From a checkpoint of a small class-conditioned image diffusion model.
Model: 48-pixel images, patch size [4, 4], width 160.
Training: 6700 steps, batches of 128.
Data: trained on photos of arthropod specimens (BIOSCAN-5M), 97500 training examples, 8.8 epochs.
Rows from block 3 of a small class-conditioned image diffusion model, named by matrix and row number. Rows with one number belong to one neuron. Each number is 128 + 24 x the weight over its row's rms, rounded and kept within 0 to 255. All counts start at 0. Numbers have three digits each. After the name is the row's rms in percent of the matrix's.
After each neuron's rows are labels from the 100 images, of 14976 (inputs lightly noised), where the neuron reaches its highest value: "colour at peak" is the nearest of a few named colours to the mean colour under the peak. Only what is clearly more common there than usual is listed. The data: photos of arthropod specimens (BIOSCAN-5M).
# fc1: MLP up (model.blocks.3.mlp.fc1.weight, 640x160), inputs 0-159
# fc2: MLP down (model.blocks.3.mlp.fc2.weight, 160x640, transposed), outputs 0-159

fc1.18 099:137086160127108147144153096168104156138113141137112162090153087112149144168127116118130123096088142127135093107128117158121164129115166148154148145104156111147126157152126082127112135140100096125115110157109127167147144136104092088095147163133151126146144125112149102165146144129133176146160174139121177094136145142168143156147157146143115148118083140124117146166093114139117132149152169097107068129139121137122190100118114123133167163122105123102138174108114118124132157111101126
fc2.18 096:150145131119124115133124113151101120112154133139073119160163116100130119156115126182120126153082134171089090134168088100092144140137131164159112121115139105162125186135146096104100120151142106136102134137133129137155126085107161132151123113128139191133111139105108149110083097122158124184137135180118103098142100160118164134105127092124115130134073136158111124157158092090102111149159145119128144114128149152099105139125140115130134133147126163124135172118162183138101112121135134
colour at peak: brown; black

fc1.392 083:159139158101150090095149126168110149132134094109121142082139128142106121122093115135131168135095116151125127127156110141150135089124126088120128188108168138125074187117109124161133119112085102126102147110161120131143129132116086121110115115129145144135135120131138099164113145129138132107129126077180178138063116139134173137174157109113116115149098148122147145126113165111124104156107132112085150134142089096134109087117135155117126154116147130184110113135071101109113126128115125
fc2.392 044:134164141110150099163153126117112088082158136112150103124157162130146131113119166111123124120070090110126109125124113087141100159168119140061130125127131171110097113134161114120127164122133134095137169089159113134079103120123112082155082130119136169113106117123138140144125117124158120186162116133131146128129109135151096121116120136128133114130148114177140115110096098119131133116111158172078104098102096128099118091110124096144149134142088133084115084102120137110142118101115165
colour at peak: white

fc1.398 105:114114136133127151135106156113148096134121161102090156123121147087129132142151147173141104117112110146126060126147130124127108155127095123156109108115138172144094187105143096163097123168134135149095105131132128142125112061086114091162101130148107139110132120150109104152132128128102109136104153098167102117160108133164097151160162092129116143148114155180144128111127119117068128176190122137124117138133128120116148137122152130120133173127134128092100101108122132116118186103132148
fc2.398 119:136109132130138166112079127135096152132125142115181110147152130114111127122122085104116154141116147143142128138103123088095169088126176122095127148111116106132148086099078153112126096092113160132138140116104117099166150128125137126107159126138136146175148131106044127114157153128143121109131105167096163125181130127136169136114128136125103135122154144100090124156153110125134158120098125132124182114156130105165114128145117058140141130143128109120206124136115145110145115137121121
colour at peak: grey

fc1.139 112:149141155123109121162142081160143140145162088133107143129162141148106103146148112149106152139142164121132084121132084161153067101122097140146133129114098134095100153150108123136146113151113124130140125116118116189124157149166163158115142120173095098165143191158177192123100108075112164159110135134100114116125129150133157182136115172129119116120135137128085147116138100109124103138115140094147115103124100130125114136138128172149096103150130138131166110121134133121133126114153120
fc2.139 107:102118080161130119148133088123111094145107180151119134140151120128080157095123128148125091106111151116131105126098087112153112135139108164143133122129099105090126150100127106112124133107091147074144090097150162154131108133105144155136129127142118073094155114081147120123098143079135109125082138135158126117121175147132127168139160146099145141121134097107110150129133123124121156125114093141140094136112146186127074120180121136112101147184125146135149118129130154147158135077130148
colour at peak: pink

fc1.522 094:149141164168121143141118143174120142142128114139110148101122103145142107132157144121167142089101137149131138122139095201155136138089169156054124147112116111135087163132100137117094147163083151148110140126102146146146132098143111128130141163116179095146149151091123141153098146123116126068127107139112148142136116124141130131103100127144112159101116159112137122110122056133136114113118133108174104120135149088111170089138140098117096134156090099127112089121099143132135098132128119
fc2.522 093:128139143181120141114150140137118125140123106153143128146076112154101103113116104101093152084173146171091153140176091134143125100106141174113138120112114104110159116136116151140137159112109118127117121137126133149135163112130134094129125107125153093132116193126129093141109133096078160159142186156109150118111127156080134115121145140128124140124126119102168161144128164134114115100130106124152130138143161135143155147155139126062099147174113111138081147141192106103120097151131144
colour at peak: grey; brown

fc1.321 087:090178128126159112101149098147119089120133132082155113144090186103114169099124147159090147100148122117124133133154113118086094130125184138098113116190126074122115138111127131151098111133129076084099140118147103147136148176108145098159096118155122128113138182130107128123092105117114135148118102115125151100163138152143126131126096134098117114143108093115162165128126128144095133148143142144147114112091163143146134126121095155083109126147165130112103155118102149124092148143118137
fc2.321 089:152081107097114151147134137096166161129142120139103165094142095149095094170136097126127089132113109121122131112111080124175158109126077120122147091116166163130129107141131133116155165194084140127173123136099167121106126124115137124143140183153143112160152124127120145119118156160143076121104107112118131155114127096108145157101148151152117156115144158139124103125114112118121090128137107153110098152158099119104098160123134120204142146124118118129126101139111072121144111134119131
colour at peak: grey

fc1.634 091:061121157109140117129047107102111120143131106107134111078132137158124114106091156125113128121126114101103112132123114155152136165117165119126154128148140166122132166114100129127113156134112125149107103162098098159098102121109109120125137110101115136124124180131113132136114097168110134119145114119158085072146114074138113110095165134130089118130099131144162082127124099121081095180178123124145169137188128135109133110151114105126134101117101134142150125113113145129087105123132108
fc2.634 086:154138114121114127126165142150109134140141130112108151176112142098149110156164117150157119207120138127176143117142120136137096079125099143149107101128094109137132124159174142167149116095110110098113146140146142117167159126141144114093128140136115129096168069106115118082123092126137125135111170113121133131108126132113140172087093153163160111124161141123090159104160107155118149083114146076110109109071111145130136143108104152163102127134151141116151122128143140145141091090125143
colour at peak: white

fc1.212 112:127140094147114183150107159165148118142161120121141171139140109135141073155144168138150125133145116167127165131107122112136109148138122141097086108137140119179118163141155142205130137119146152131168113133105161173133169111122151131141116167166137160160113144093116087145157119128116146146119140088134072143143123126124111120157171127114154173137121130131103112171138123111147138109160128101102125171169127074101157127135139128137127141172142139142098130128138143131133102110136172
fc2.212 107:132111154122109130107120085129129119097107121137123112142141145135106201104165110126128096138171114076139115129133117162126132119163175123147172124147104112124143123109143126103148105157104108123114156110151136135152159152097134112120130085128129137145114086107193166111124187068129105127142103147168222131125140147135136115131128115146146067160126130148135131073115118117097138109129111102170143117099113122139127157095141130102144152099109142123153120123103131126093138113125122
colour at peak: grey

fc1.404 108:138128128113132156095078102061103098120145130107075102129121109149064070155152121116127072100120145082100149119112112154116082127094123127109163153132127113148122178102129129124134135136139090116130116121145123129094163120131120101131104114138151155133149147137116100129186157123101174140098117164153151102121113117080104107132124104095101139107105086116145115130115095115109132135151120114129120113132133126111173140143170088118160105149120107092100128149146120120141102095118162
fc2.404 091:081122126105156093135092144174119138134144134175171133157116121104139122118081150122114101156092131155143105128178109105161140092138102164121098150130168170133116104128135113078125099137116146102134078099129154130136103154150147152117114130129126105129142148129122121106114068127116170111143114136096108151150115115119149173121126150132114147111147172190159179103109115119125143166098138141133134110119164172143081101118122111143076170121129127124107131144098139138118101157122141
colour at peak: grey

fc1.604 076:137139153129115121094113091129138128095119126128152135090120145142098129163105092089152152136126115113148172081075086099122111182141104128108116112121116131144082156117116105094164106163111092133128083116118137112144156141132100115111135108132103148111143126138162109118146161137087109120161113135128120111094178140138116146125107120123125129140096105120146097099102080106124153131076170143149070132132090169123151154096157091121108103122141087112149091116164088121095134124123117
fc2.604 080:106112148121159169136089161125118091163134141127124155167138123155144152120171134087098163115125133122111080122086120143152138131126133151177154144102103126127072081154127071151123131132147129131116132130114105144108099137147136120139220149115153162114129156177149166119131120131168097166151105117142130124099104141156146106100101129107140129103148148094130099122116160119170100124134111155108149145128147116119143121122107119121128116133107163097110114113104153140139072086099115
colour at peak: pink

fc1.213 114:131112128159119169149102129131100064116119112146128099073136073102114108119116139135132103114086141118122128095144121150129140150124115157128120126106089128175109132167101111117115157137115143188138097112085164137102210118129135114104106085137121176140159145134108120146130137133170130140131151125123118140120175114157126105132143115114112109092128121125129122116121120161098151146122104153084097151167121135165096101118078132116140125144123112110132095137133163071107173106154116
fc2.213 119:143143150112157110123104121137153117121149124126109071106167105121100108157138102134144125134131144155122154101137161135140139115106104132076128159071180106114101106102140143096081160075129129117174105134122113143113162114115170180112144140134136107151111127131133114136076149160170153100124082114127169105130115138134122149151135091138120109128154111126103094147104128113092134095146141130139109152149116157098112169093113115157174118109096136128163163097161147160126118077136127
colour at peak: pink

fc1.82 105:123121133120120111142111112096150124162084130126114116116130113163129118137150096156145102102056092152126132140127101162137103131159123082115114139123125144158116130124068113142158124147133112159087149137125128148095095109135088092177120094140138078126135159128118155116096131116096086125108107174162137110129161126119122116093110120138104125097143165133128097107140106142135120105148118083135117126106150150081162107097074113104090142115127119114096154143109112167073148076135125
fc2.82 136:134146107111138139130144121162128160119123156115161109113068098135126144152105106115135166126147108102127082112096159145127093147137122101123121132132111114141126104146148124145129085113154147114134140096151139115139104138073117142155114153148092138137124151174105112105097196118068160141152141123188135094159137162134129134101133145084111130125138146157085131164137084087118146120150116100121143153096157138128156144135100125126134156116137068080148097149102128125155159138081145
colour at peak: pink

fc1.390 095:106167110126112158156149138111136125109107104140148104128162171106095124137122111132119136149123114157114140125107100141153074103096148101124107164123089128160113104130132132101117164117092102111088108101132137172133162105134101099117132108126081115147115167138127140100141123151143124144140107097133103114120139084151132111093137109110148135126128091128110190144104077160103130096110138118114084102078137092103141101110088156097100157052160120112087132119119166125141109142129136
fc2.390 100:154121147136127107107081123132101114107119140116084134138129100129149127121100142117127102119113124096177160127175100123109163137153080118121158123095170134142119153103107088139154110139109139113176121201105150098125051114125141145168140127143160119137104126156132124137139157152122097117115129124132134150138130140101129160124148136151092107125126153141138143126118116116125105130092142117142178146160118152159121156112134146126145103174124123143150090128090093117034094118098112
colour at peak: grey

fc1.94 089:133082142108104122153140135129109163120134108112084123101171149105091126142139115152107146119111139104138084122102103174086135145111105126137146158104102109151070192132101130128147132075134101131121072114138091121089137137118082128122087136125147134140153126134125114167172118124096111129144141102146155167090121128144129145163131158119100108121102091144180110130123102147156140140116102130122100120162105109135158077131111146132111160164131179117114141135154121127104104153101167
fc2.94 072:127163123146144115147127144092071110121127105180109107124116166131079120144108184129164131129112139138109121133154127116158098126159131125108127119092118172152106123112143098113176091111137162119153123085111138127145155120131107144129128151126168140109117139074142172092117142153137128147127139092139171149091125117105133139139180154135109107127132128135129125107072111130114137109140114094092131084122105110095122098107138117172112120166070136112152138114136114102112167090132191
colour at peak: brown; grey

fc1.261 108:177181129131110104127148121170138190132102134130094120128125123114119127117122133150096140104153108173119119170120145100130143118111137112115120119132098120138092142170061096110135124125108137162112139123132108085126157126185169125118132111164097114137104098150137145164126113148151140103123142119140166163159153146111108156147098150076138072157149143094134128149165132152146157108123137163166107161110095149150123114115119133157113131123117120127159144096104103128144198130150103
fc2.261 124:142154139124140096140119111154175137123109114082107159119134143157104114073137096133164109177167147136169124154151148155126136135115133124161136096109136123125123124119131096071118139135091124127116129150140115107106168119134124159114133141122126154108087128129129090115152152110154138147159128152130135151080131126154110156139155082171154111144138142120145160125128150103137131132136183081095112096141184100090126110053135129115155109108140104159098114184118117102168119145111116
colour at peak: pink

fc1.163 096:113072142131128118138125146147121161135109114113063137098141082133117145092150099150139119115111131141117096145111089156134128140099156104110160145079112089095104215163136091136146136149103122086123122134146105157153151145135106156109112123112151119154148164111172088151115126101122151092131135138176154120126148126129181124129146141123095160134091151126151159117100100125137115160109121155078093129166142132131145133162119122129139134180113111169139126121125118137153139158126125
fc2.163 091:106147116139124096146162066100090096113109126148122111166122086133135116131105109133095120125121128134093103139160125113153092093143115134096085145145149138134074143168156127059131151110119143099121126130152111134123128135148145106143123125156104157144160127152131150118129110076115105170114168179143128137133147178119158121144138128095149119080143093172136146104114121134132102113163142161117117122119146157120115120125157071108167134135090178126083137087127116113122115145160130
colour at peak: black; brown

fc1.571 115:104119133160112104143123124097104163115158067158105161098142102120160109121172085149136142140127147141093110134170089136135159120099146130141114111103112084109108200126132104105128105144103114125127077083129136127126162142126111144155150110139159122099101147152112105142135121114095146154093167136128138069135131169122132121104139085130123136130111104120078089139117130095159146119160106128118089122164132136157128134164135072132093159136135152145149147114147118131131175112113103
fc2.571 125:124109130108143131155149124133148109063125119122164142148135141144153111136113123153134102121100141140059111148120111121054122149142117185150137139114150130124094166139131182138136098110091140150122108117121107129106136141176178103123155146157101107127115137148123152135142150114152147144123134157112102136121148175118130148081143083082110146107150106130107141126159133115167145145126156099096167117112161189124132157151101136135131168151118143159140168098139134094097155133143102
colour at peak: black; brown

fc1.25 109:131123108145122155122157104124146132105112130098138113109119105087152162110133084148078083093114150155141092082121131130135104110098156127142149148095133107117106154140165092114116129141100088143098150078120154127130122185132137145117149131125098162165162161173147126121143131092155119148113134169140183192094119117092135125143159109099124113105134136139160113086150151134177092155090132131156136129127067118142112122100160138107137112112135140148136137102135109101140129142124100
fc2.25 093:092124112150141180164131112110155118115159128098098107097152143135153107119154155118168145138090142115112094096134134150131134163108087150077145117089155162170116103106136121145141107135105171127168146115127148111140137129079109155134134120115117151100131086145163130121105146157124149165140092120141148154093096141140106128099144144079188140127150132111105160125127154136143083101110077118088140083134114138134085110091137092158143126120110123139149123163158111094124124126149144
colour at peak: grey

fc1.396 112:125156176121121094112103127113094120143097179133187105088118067133096168075071130103073119136110127147140138116089107110121120131129151090144113122128113142119107122114121171156117107076094149081144116124140083132098186109112138115110141114142138126131114149138156123123111146129095120099125105097127141172135169117138099117102143135134120149096136107134113112137074137167132094169111107140144067124138119132116099123132137150124133121114113129130120103131145154125134093126087103
fc2.396 127:138147143169122140127108154129137143159162139119150094089142137150143156134110106146147125120116121108116097120172096102152122110136186138155116146105171085172097138115063133123135105135131050120135161152149167096161128107138159130144140091096135107131123127106125132119097116086132160157107095119116114148155092148127110130160111119185100101119128158126138143111138105126177135131123161127154143121167158113131148082109132179129123112098149178138116100115128168120124140135109144
colour at peak: grey

fc1.340 087:144078126117120128152166113141097132121144093107130122102151133120111120105156107153143171130107126105145093095123097151098133135072118112160151163091091099153076199137094106118122112119093116102133076130119111125123134140117075147111125103120161114153173129116151103153149139138102137087119119095163150153073124080130150121141128136136108136117093124168142128113119110131161120155127122134123115151143126110126184085160137149139081172129120121153135143121133094134108122163111145
fc2.340 079:154131131119154118158117095062101130151117137150136137099101164144135134166120158133150108116093129155086150096159168105173129138155129154133097154155119165124106128108127097088160084108137152125142094106142112135161172112141114136148139159113121120146123091103136152125144175130171123161135133106130167157119133126096145150156122137140123133146201109095121132140102121146120124125157126126117141087122151100120123115139181098138134120142056136111119137127138083094095172135151138
colour at peak: brown

fc1.513 089:099111137107133116120133088132084135149120135092138149095115116140150120140118101120135149125124152132134116125134108146117189150122139088111144130103115122135114187137107111134105153112137137154094127103141170136124186103126110110120134137123104158144169162132152119146104113141123078150109110110159118116154167106138131133180158108164122144146171100113102097101082137121096080131138170146145180132167115129097103097142118079107143095151195114125133158104141128107109088126111165
fc2.513 060:130119140094150188095121164114125159125107155158095133122158150121103146113135134113114125145154131165147161089147145133122109095152150112213140156185134105103068076158142146124138135128131138124152161104093094138139073126161143148127127159112170143104124120137136148111150141113154186143104140167121143157132131101140120105106106160098146111108115158101124131109175102162159086129148127120119134132112120135127123124106127123111121156125125140119145121123134166155160076106108144
colour at peak: white

fc1.447 099:127112154152102135141132133129111143117124101127124145095150156108111091180130119130119145089111107109089067096131101180085144126098120128126141140148120115140082189120125140104138101116095153172128116143116103103091120143110064136122101085099164101118141127122163136168157142128106113123164127123134173120104119101133127153146112133144072146121111100145198129112144129149169136113101118098160108113136088125132150086102107149147108124151108152119131120150146130168125126167118139
fc2.447 094:111129134148134156136156145109120106139147126141129100129156186111079124165122150156163113152119134135138129153178114166127131139144140119104126131093121149162140142128169102138161069143151138108119118073090142116109191114134116164126138162091175146110122159104128116132136169132124117152121146101122154117116138135099168111137168136160143123153119116111128096126119167155099109104144060082106153116118178099097119106114162157162123125154113133090144159126157115103118156115126140
colour at peak: brown

fc1.554 100:137115140129103127149103148091135090128144146080150160154132099133170127116134108091158141119101111154125141085128079135150135114111181131105105153131100073117097139124115143145146108133080136150113113109124088115126086118100145172110121107100163147118127159154088175100149107121116142145085134113118110121117150117142137130182140143116089117102099148130106173126096080098165144127115092136145093094123147202106171115103119130147107100132114132128127146109132096111110142116126122
fc2.554 108:192130086114119109079147086131140152106156136135158130106090134147126154149142159180086134098128118133124109114062181121111161154137140141149118126109123127080152127134125116166148140095112155102124167177152139137079112100133117099133132117142118126106110130100133078136152151148096124116141125115140124155098136127133148085160126119145136127163125131138123111185129150132103134118150142160111150180141124065134095147127133108141152125153109171162120122109128147147155143085123116
colour at peak: pink

fc1.233 099:136161130091127119181112151105150137107114097089130167162122132092127166096163132151132118133109116128141145122114153100124068118092127130121142147133126176118111168156119086121119106128131138106172099118133100138155120105105097151126141124148092143134109091117103122123173111123129118148110124078195150140160142100107109174142119155102113146136109130096094128107142082129165145162129177138149097123122141105074164112121167134147102097103121157144114137112111131094108167104124123
fc2.233 108:134142143160163108097143150155065121153108169159119084146129118154157102158119099082111114157118151102087142118107128128151152154157156133113109123131131105099120144092114153131158163095088144157093151138125114116099159118151142124128109106127174154130102145156181123171103146165111141137160128175146132074118096125127132131126140101150111179116153130113133128117141181081144108119135110099133124122150129146140122167148099120095127145144152082125176140137143129161167125128127127
colour at peak: grey

fc1.439 080:139152111084119075118103135127145122129138091104072125106144093122086105142109097128114132124136134084107117120135102149135111139158120115122156165128133115132093164092139112133143124108112132112114120141155140109114181123149104107126090092124123131157138167136110145142138130103114123130115154104179149180106093156148145163147098152111108134157082129143155143129082073106105123119119146101119096139108108066151166125086151110133150123167124131114104153164172103143097133161168118
fc2.439 071:115123193125147101148104099088090092111131105137120102140141147131106111117086154073111165112088126090166148127145134105095078160136129138121124123108159149150127129123149145112145132131141131087116117092088138130120151174118127116144118114125126153125136150132115093136181100124080108118140094139110125109125098146142079121105143159178148152132092142171162108110100138140121140158143158156131097104121127172090136138152102092103135128130130107102092087090128139163158146135155138
colour at peak: pink

fc1.514 090:138109154160142101097117140074108143143128134114133147096113086132070140112153118080134140095101144131167097110084146137146140165145133114138116139099093085117126175074153155138114111155090159111123118097116123128081098103075128113096117096100138145140086139146118107113123108114172104101135135119132118114142138131103097087146112094112115164108105118113133102143144155119113141134076150135150104091099106105119162133072108149131109145128102125117111104078134110135126122141117098
fc2.514 101:155108126162162121125175182113157172117099138124079066084121126150174135114117122135131167155130109135172136148140170129115128139123155083119145131153124171169123098087094107094100122141149123106142147122120148109131106164089114126150120156146108125175123138112169155139103125122135121115100144147120136150141160146161147104140108168111159096140111152142153107071116142144188103117146149113110101125159147134148118102134121132152151117125145129095143107147138116135114116183148106
colour at peak: grey

fc1.617 108:108124127140140130144146140123115174161153181068134111117118112128158126135091132126118112144143090110147116110091072133124097144130129136135164089153121096112130141112151147168146136117105090093125126111084091121141153103192117094125150156125119142154137143121173135108159140169105098141103082122144133147108164138153160109137115126171098128150145125094147163108109127142103113072113158093107116089080103118106107110150137105132153104127142150158086090116138133149124133122160123
fc2.617 092:147124139073133126124148092134099161114139084191116103122133144157149119119127136145125138133154160118129160123132142112103160124137096152128107122081153103148160170127101114123136102109119162130157135110125106155131141156100128157110125105190073163123132146137067154148117110116134140151140118072114131144121146119115088121087070161142151123121117137155160087173150134151079117151172111157119101114161137146137162154103141088127174115146130147150134108136133151143126133130103126
colour at peak: pink

fc1.89 097:113099126083111114100139120158093092135127153080178114126083137137119095101146127119158096116117135100127097141125105136149135089106117110099133076151158069120126153119093143104144142165131110093107106121095149125105146105146093113132111159131153133170144105087143124131075116142114138115146117131151122146121144163173129164096094127122142108174122126160143118159101103136109134137115144118141101100115120149093113105147162097152125099120130149084071112137173091094142109115122153
fc2.89 063:165140145144152154155165132086115174149156113147126155089135152120136151128116156166058098122163119131151161098128109113123158163169135156125119145088136127123123142115151172110140135128141133146149151118139094087111129158117144140147135074145129110144109149111130101141137089164136121177124109100170126132159127106105100097170118146117093155127166130125104152116139090143155126091120133147126142172091130161113145114122107095147102121147148119119118141162147178169124098096141088
colour at peak: pink

fc1.579 073:060142151138145143150067157134119146116145125119170135134166170114160123121141125107109135122109115141094126113122151130119113121160139140116173114128150151138184151165139153141116128149117129122098183138106145129116094101122108114106120110106118153146125120083114124103116107159115106109168103123132132110131097113171178148154129161154113175080087137152144080138119142104149165153105101141090124145118148118109139128107141097113140147117162152112159151160084123156080139145088099
fc2.579 086:159119120134130124132173104107161124127118143131107128119066084143103108122134123150142104147132126086150110156128115156180144143097148111133086120134116133104085131095121133105123072123141141147139113133104125159143147121159126166149110125141114112106158159141105119141092134115139138121081157124165135145114151128107086132092143092095144099184168128084113137112122125146123087104142141117161137106141100161130178156149097130148127118115117122139073135075126112073175088098135147
colour at peak: white

fc1.496 113:116138142168173112102156167145119128105102139126138158132138127135153123149094126107128166116131090150135122145108130174118122153133131120123130147146153077131103146111136098131135132109143123150113152151174110116110132088101134075123126116142163157163147152122137077144167098150109099131110107148154112126136127104079128134134084095115091134124151131083101115151124137114134152154165069146129137118078105138138147086138132110213110149169158114088138166136133164130125131091121117
fc2.496 117:149162120112136073150105132114142117147110112132125112170159144129120128103169065129141124147089142123129161095139129088117141130089123120112133133134136152127123138174128116160106078127160121054195102159103092134095124124123097110124098103132122118114152108116131170097141119116135126169116105090122150105122109125112128168118132148112134142113056109120129175105149140132131119182083152132151137088180137110101138118101142147113110133097151129145121107165134139138100118118122153
colour at peak: pink

fc1.341 120:118148145154134160137120186106122117135151110144128169098129138172107126165131148120128161110122139083136145109150111140137145109092173143090134085103132155132103164162136098130132107105121165099143109136134092094118168155096120169130124163144124139115103162102105128144141107145126123129154075119170193104088097140139094157128156141136148111151154126141100154148112119102118175120165095105111109096149134144129119145090150090156126132131154129117125150103132137130136185106156168
fc2.341 115:122144122165108159101111137079107074095120159159149162117125147169113116129159117133202113160124115140148099137149144125109119109158122147105128121108130166136126105123083129203119154135156139127130125116104173116153129115142113103111181145105129142104162148144110130117083148109094138118055148114124118107103141135107113149137132129129115132132165119099095159132102145123150132106142151104103157080136138134093169102126130140175116103132111117123155130177113152131143173113135107
colour at peak: grey

fc1.118 093:104125147111134112161115156103099109123136132141118123063118122085136140165126092106142061104080107156136138124146113126091123154166118130128162115115095131177098098115118120118157114141147127104108092107137132167117117126124113116108145078120124128153109131117089126097130100153083122146117126113115139154108138155090136143112160173112141153086081142098098116156116110142179143137100146157131157109142150152136155097068117127169099118142108124141081111115122096147133090124144097
fc2.118 089:161175135141112169095136157133141132121096123124133111171129087135144171134181136135116174108155145074115122121098126132158117105106135106137089125110149176083141186151174137136077155133111162143114119151096128081135144176105121131124126119135156129143138135124144131142123116090129147103116103117162108141162115128163127092128140112131120113148104132095158144158127154131070131126147145048120150128142090104114125120135156104109141144079146130118157141131117124108093116134099138
colour at peak: pink

fc1.457 073:147133099099113145131155159165117143074072144138132125126106110131116103097153122204088081116082118142094138125100085092164139115140124138134155141166105100120104133139106127128126139157141142101141131168131163122117094122164136202153142128130137120118132137145132162163173119138136152117133143159145149118132155095129109118137116092097122091135117144126120151109158142100092118131114122135136133127152131148141087146186161117102113146152157066112145124143098139130113099124169122
fc2.457 090:120103144135162123117135081103158114210145168125117138114120178126167155107092157088146156127166139094128105138171166167053120131114111116150098108085137133144168125135140127108133141120116108143132114117152113172121179130116128088085086115124134172115113119113136097111143132084123114146128111129132133124139097147134150116113130161160148140129154135162139105140118151148135148144140116123116119139127136135122169146103127153143152123110067172138153172140161147146158143103114144
colour at peak: pink

fc1.443 095:145093151157144117107107144121107139139103139129100172091173118135081128140122118169104120121152132128180141079124136128141155115151141132148152124107109169118139127158101154198106130120123121146110104159092118111133131129157121144111134087113151154116135096100119119114124104126185107076135130092127139131121150122127103128122142117158146154119138189116170114099112164134111106104106137155121119179144073137137120166112160135129124105145151106092153143191103162108168136121098130
fc2.443 097:086141121113146098153134137126170102098108102151173149095072149130115093099146145151132101152137092140109091131119190153109107153125109115110140105088140166088118073089114117090096099148168094136111120115150087098109175167125157081129119147118089152136138127133124117152127112128101140141137129152146102170140135192140141130154131153152103118154134074136120112141137134121157105122120117125153135100137160118154103107129142136136147145118150173128139114092127156110140111147147141
colour at peak: grey

fc1.145 101:125135108083101112114119142134151113129125141154093126072161081121118128143114094128120116135149151109117120115158111099119140097139144107142118111125141134082101164114150116125165171142099089139096091142137141140155169110105117142092133103111114080111120135129124126116102100131138144129118135086118143150083152147150160160175137160091114137130079197151109146119087108099127141150112141078100111155141156107114161078119154113138172129097152117137102149099142122164133144100128090
fc2.145 087:157133162118124072112141092125110125147125116107113111132112129134156111099200140133142151081130113101130131134128115161083133148080128142086087149114104169113103126092119136107123115105118144124132105114113136114088138155088137137130112153171104119094110135133137142161115110112090088123095097124130111104187103144131143122104131149153149146141089076133163092136129094138114157135095132147129138158083140143085139158142175130142145143165165114130125086128134114132148105088133176
colour at peak: pink

fc1.244 108:161136138162091133112155126149097195191118123147134121096164105146127118135133131110114143112123132110134116136120087163144134168088130158076166159138119146165126145129119144158105172124108092117166110109124120130135150154129073127096151174105154133130103140119111145147157121122101138119143178104119145151137152116169129135121072163107122143138092117101125101140099067113115139105101123104144132093145131092118162107116142126175137104176120141151128167116103119137158136125118115
fc2.244 104:117120124150112132112159106107085136160097068154140107161113118162108107120115088139114117097113131107116102127160089093093161158110157159114191130099136152159127111115110154097112104134087142130144125111117127118119122139137128109087133107127169094102129130111094139111130114119084154109111172113125100077126106106089141163095127129138102149125082096090155127133131123101130113102112120138133137119160115102151111127140125127121127127178077112135076188143141103102115084101141133
colour at peak: grey

fc1.394 107:154146095109158137116113100155126164169137120157107162144161095157124080113167133179119129089096139114136121128113128136142146148124188102138131086126131112128124154122159106145094092106148123115123153126087135152107101143092134118108156098127161129135116115109143161113100127162136118079130124139069133141105141151076134097149115157140118127119154166084152126125157135126107148136086143155168143083143087143146169136111131156174113146125085125128124101120159149173156117140124136
fc2.394 105:094073105126123127116148124138144103139120123090073092111112099142105098126150112151119168148116168129118155127117135130096131124104146123194169131139130130116135078085094134156138097164144095125166143162110134117183134115129115111128121146161181141155117165143117140116109132161120151087135136123165108130092141153142079128143142134120142131132123108101150135157105155139124084160132144152137152139144091145150091160102118170111155113097165091155131153136138126152117108095093091
colour at peak: grey; brown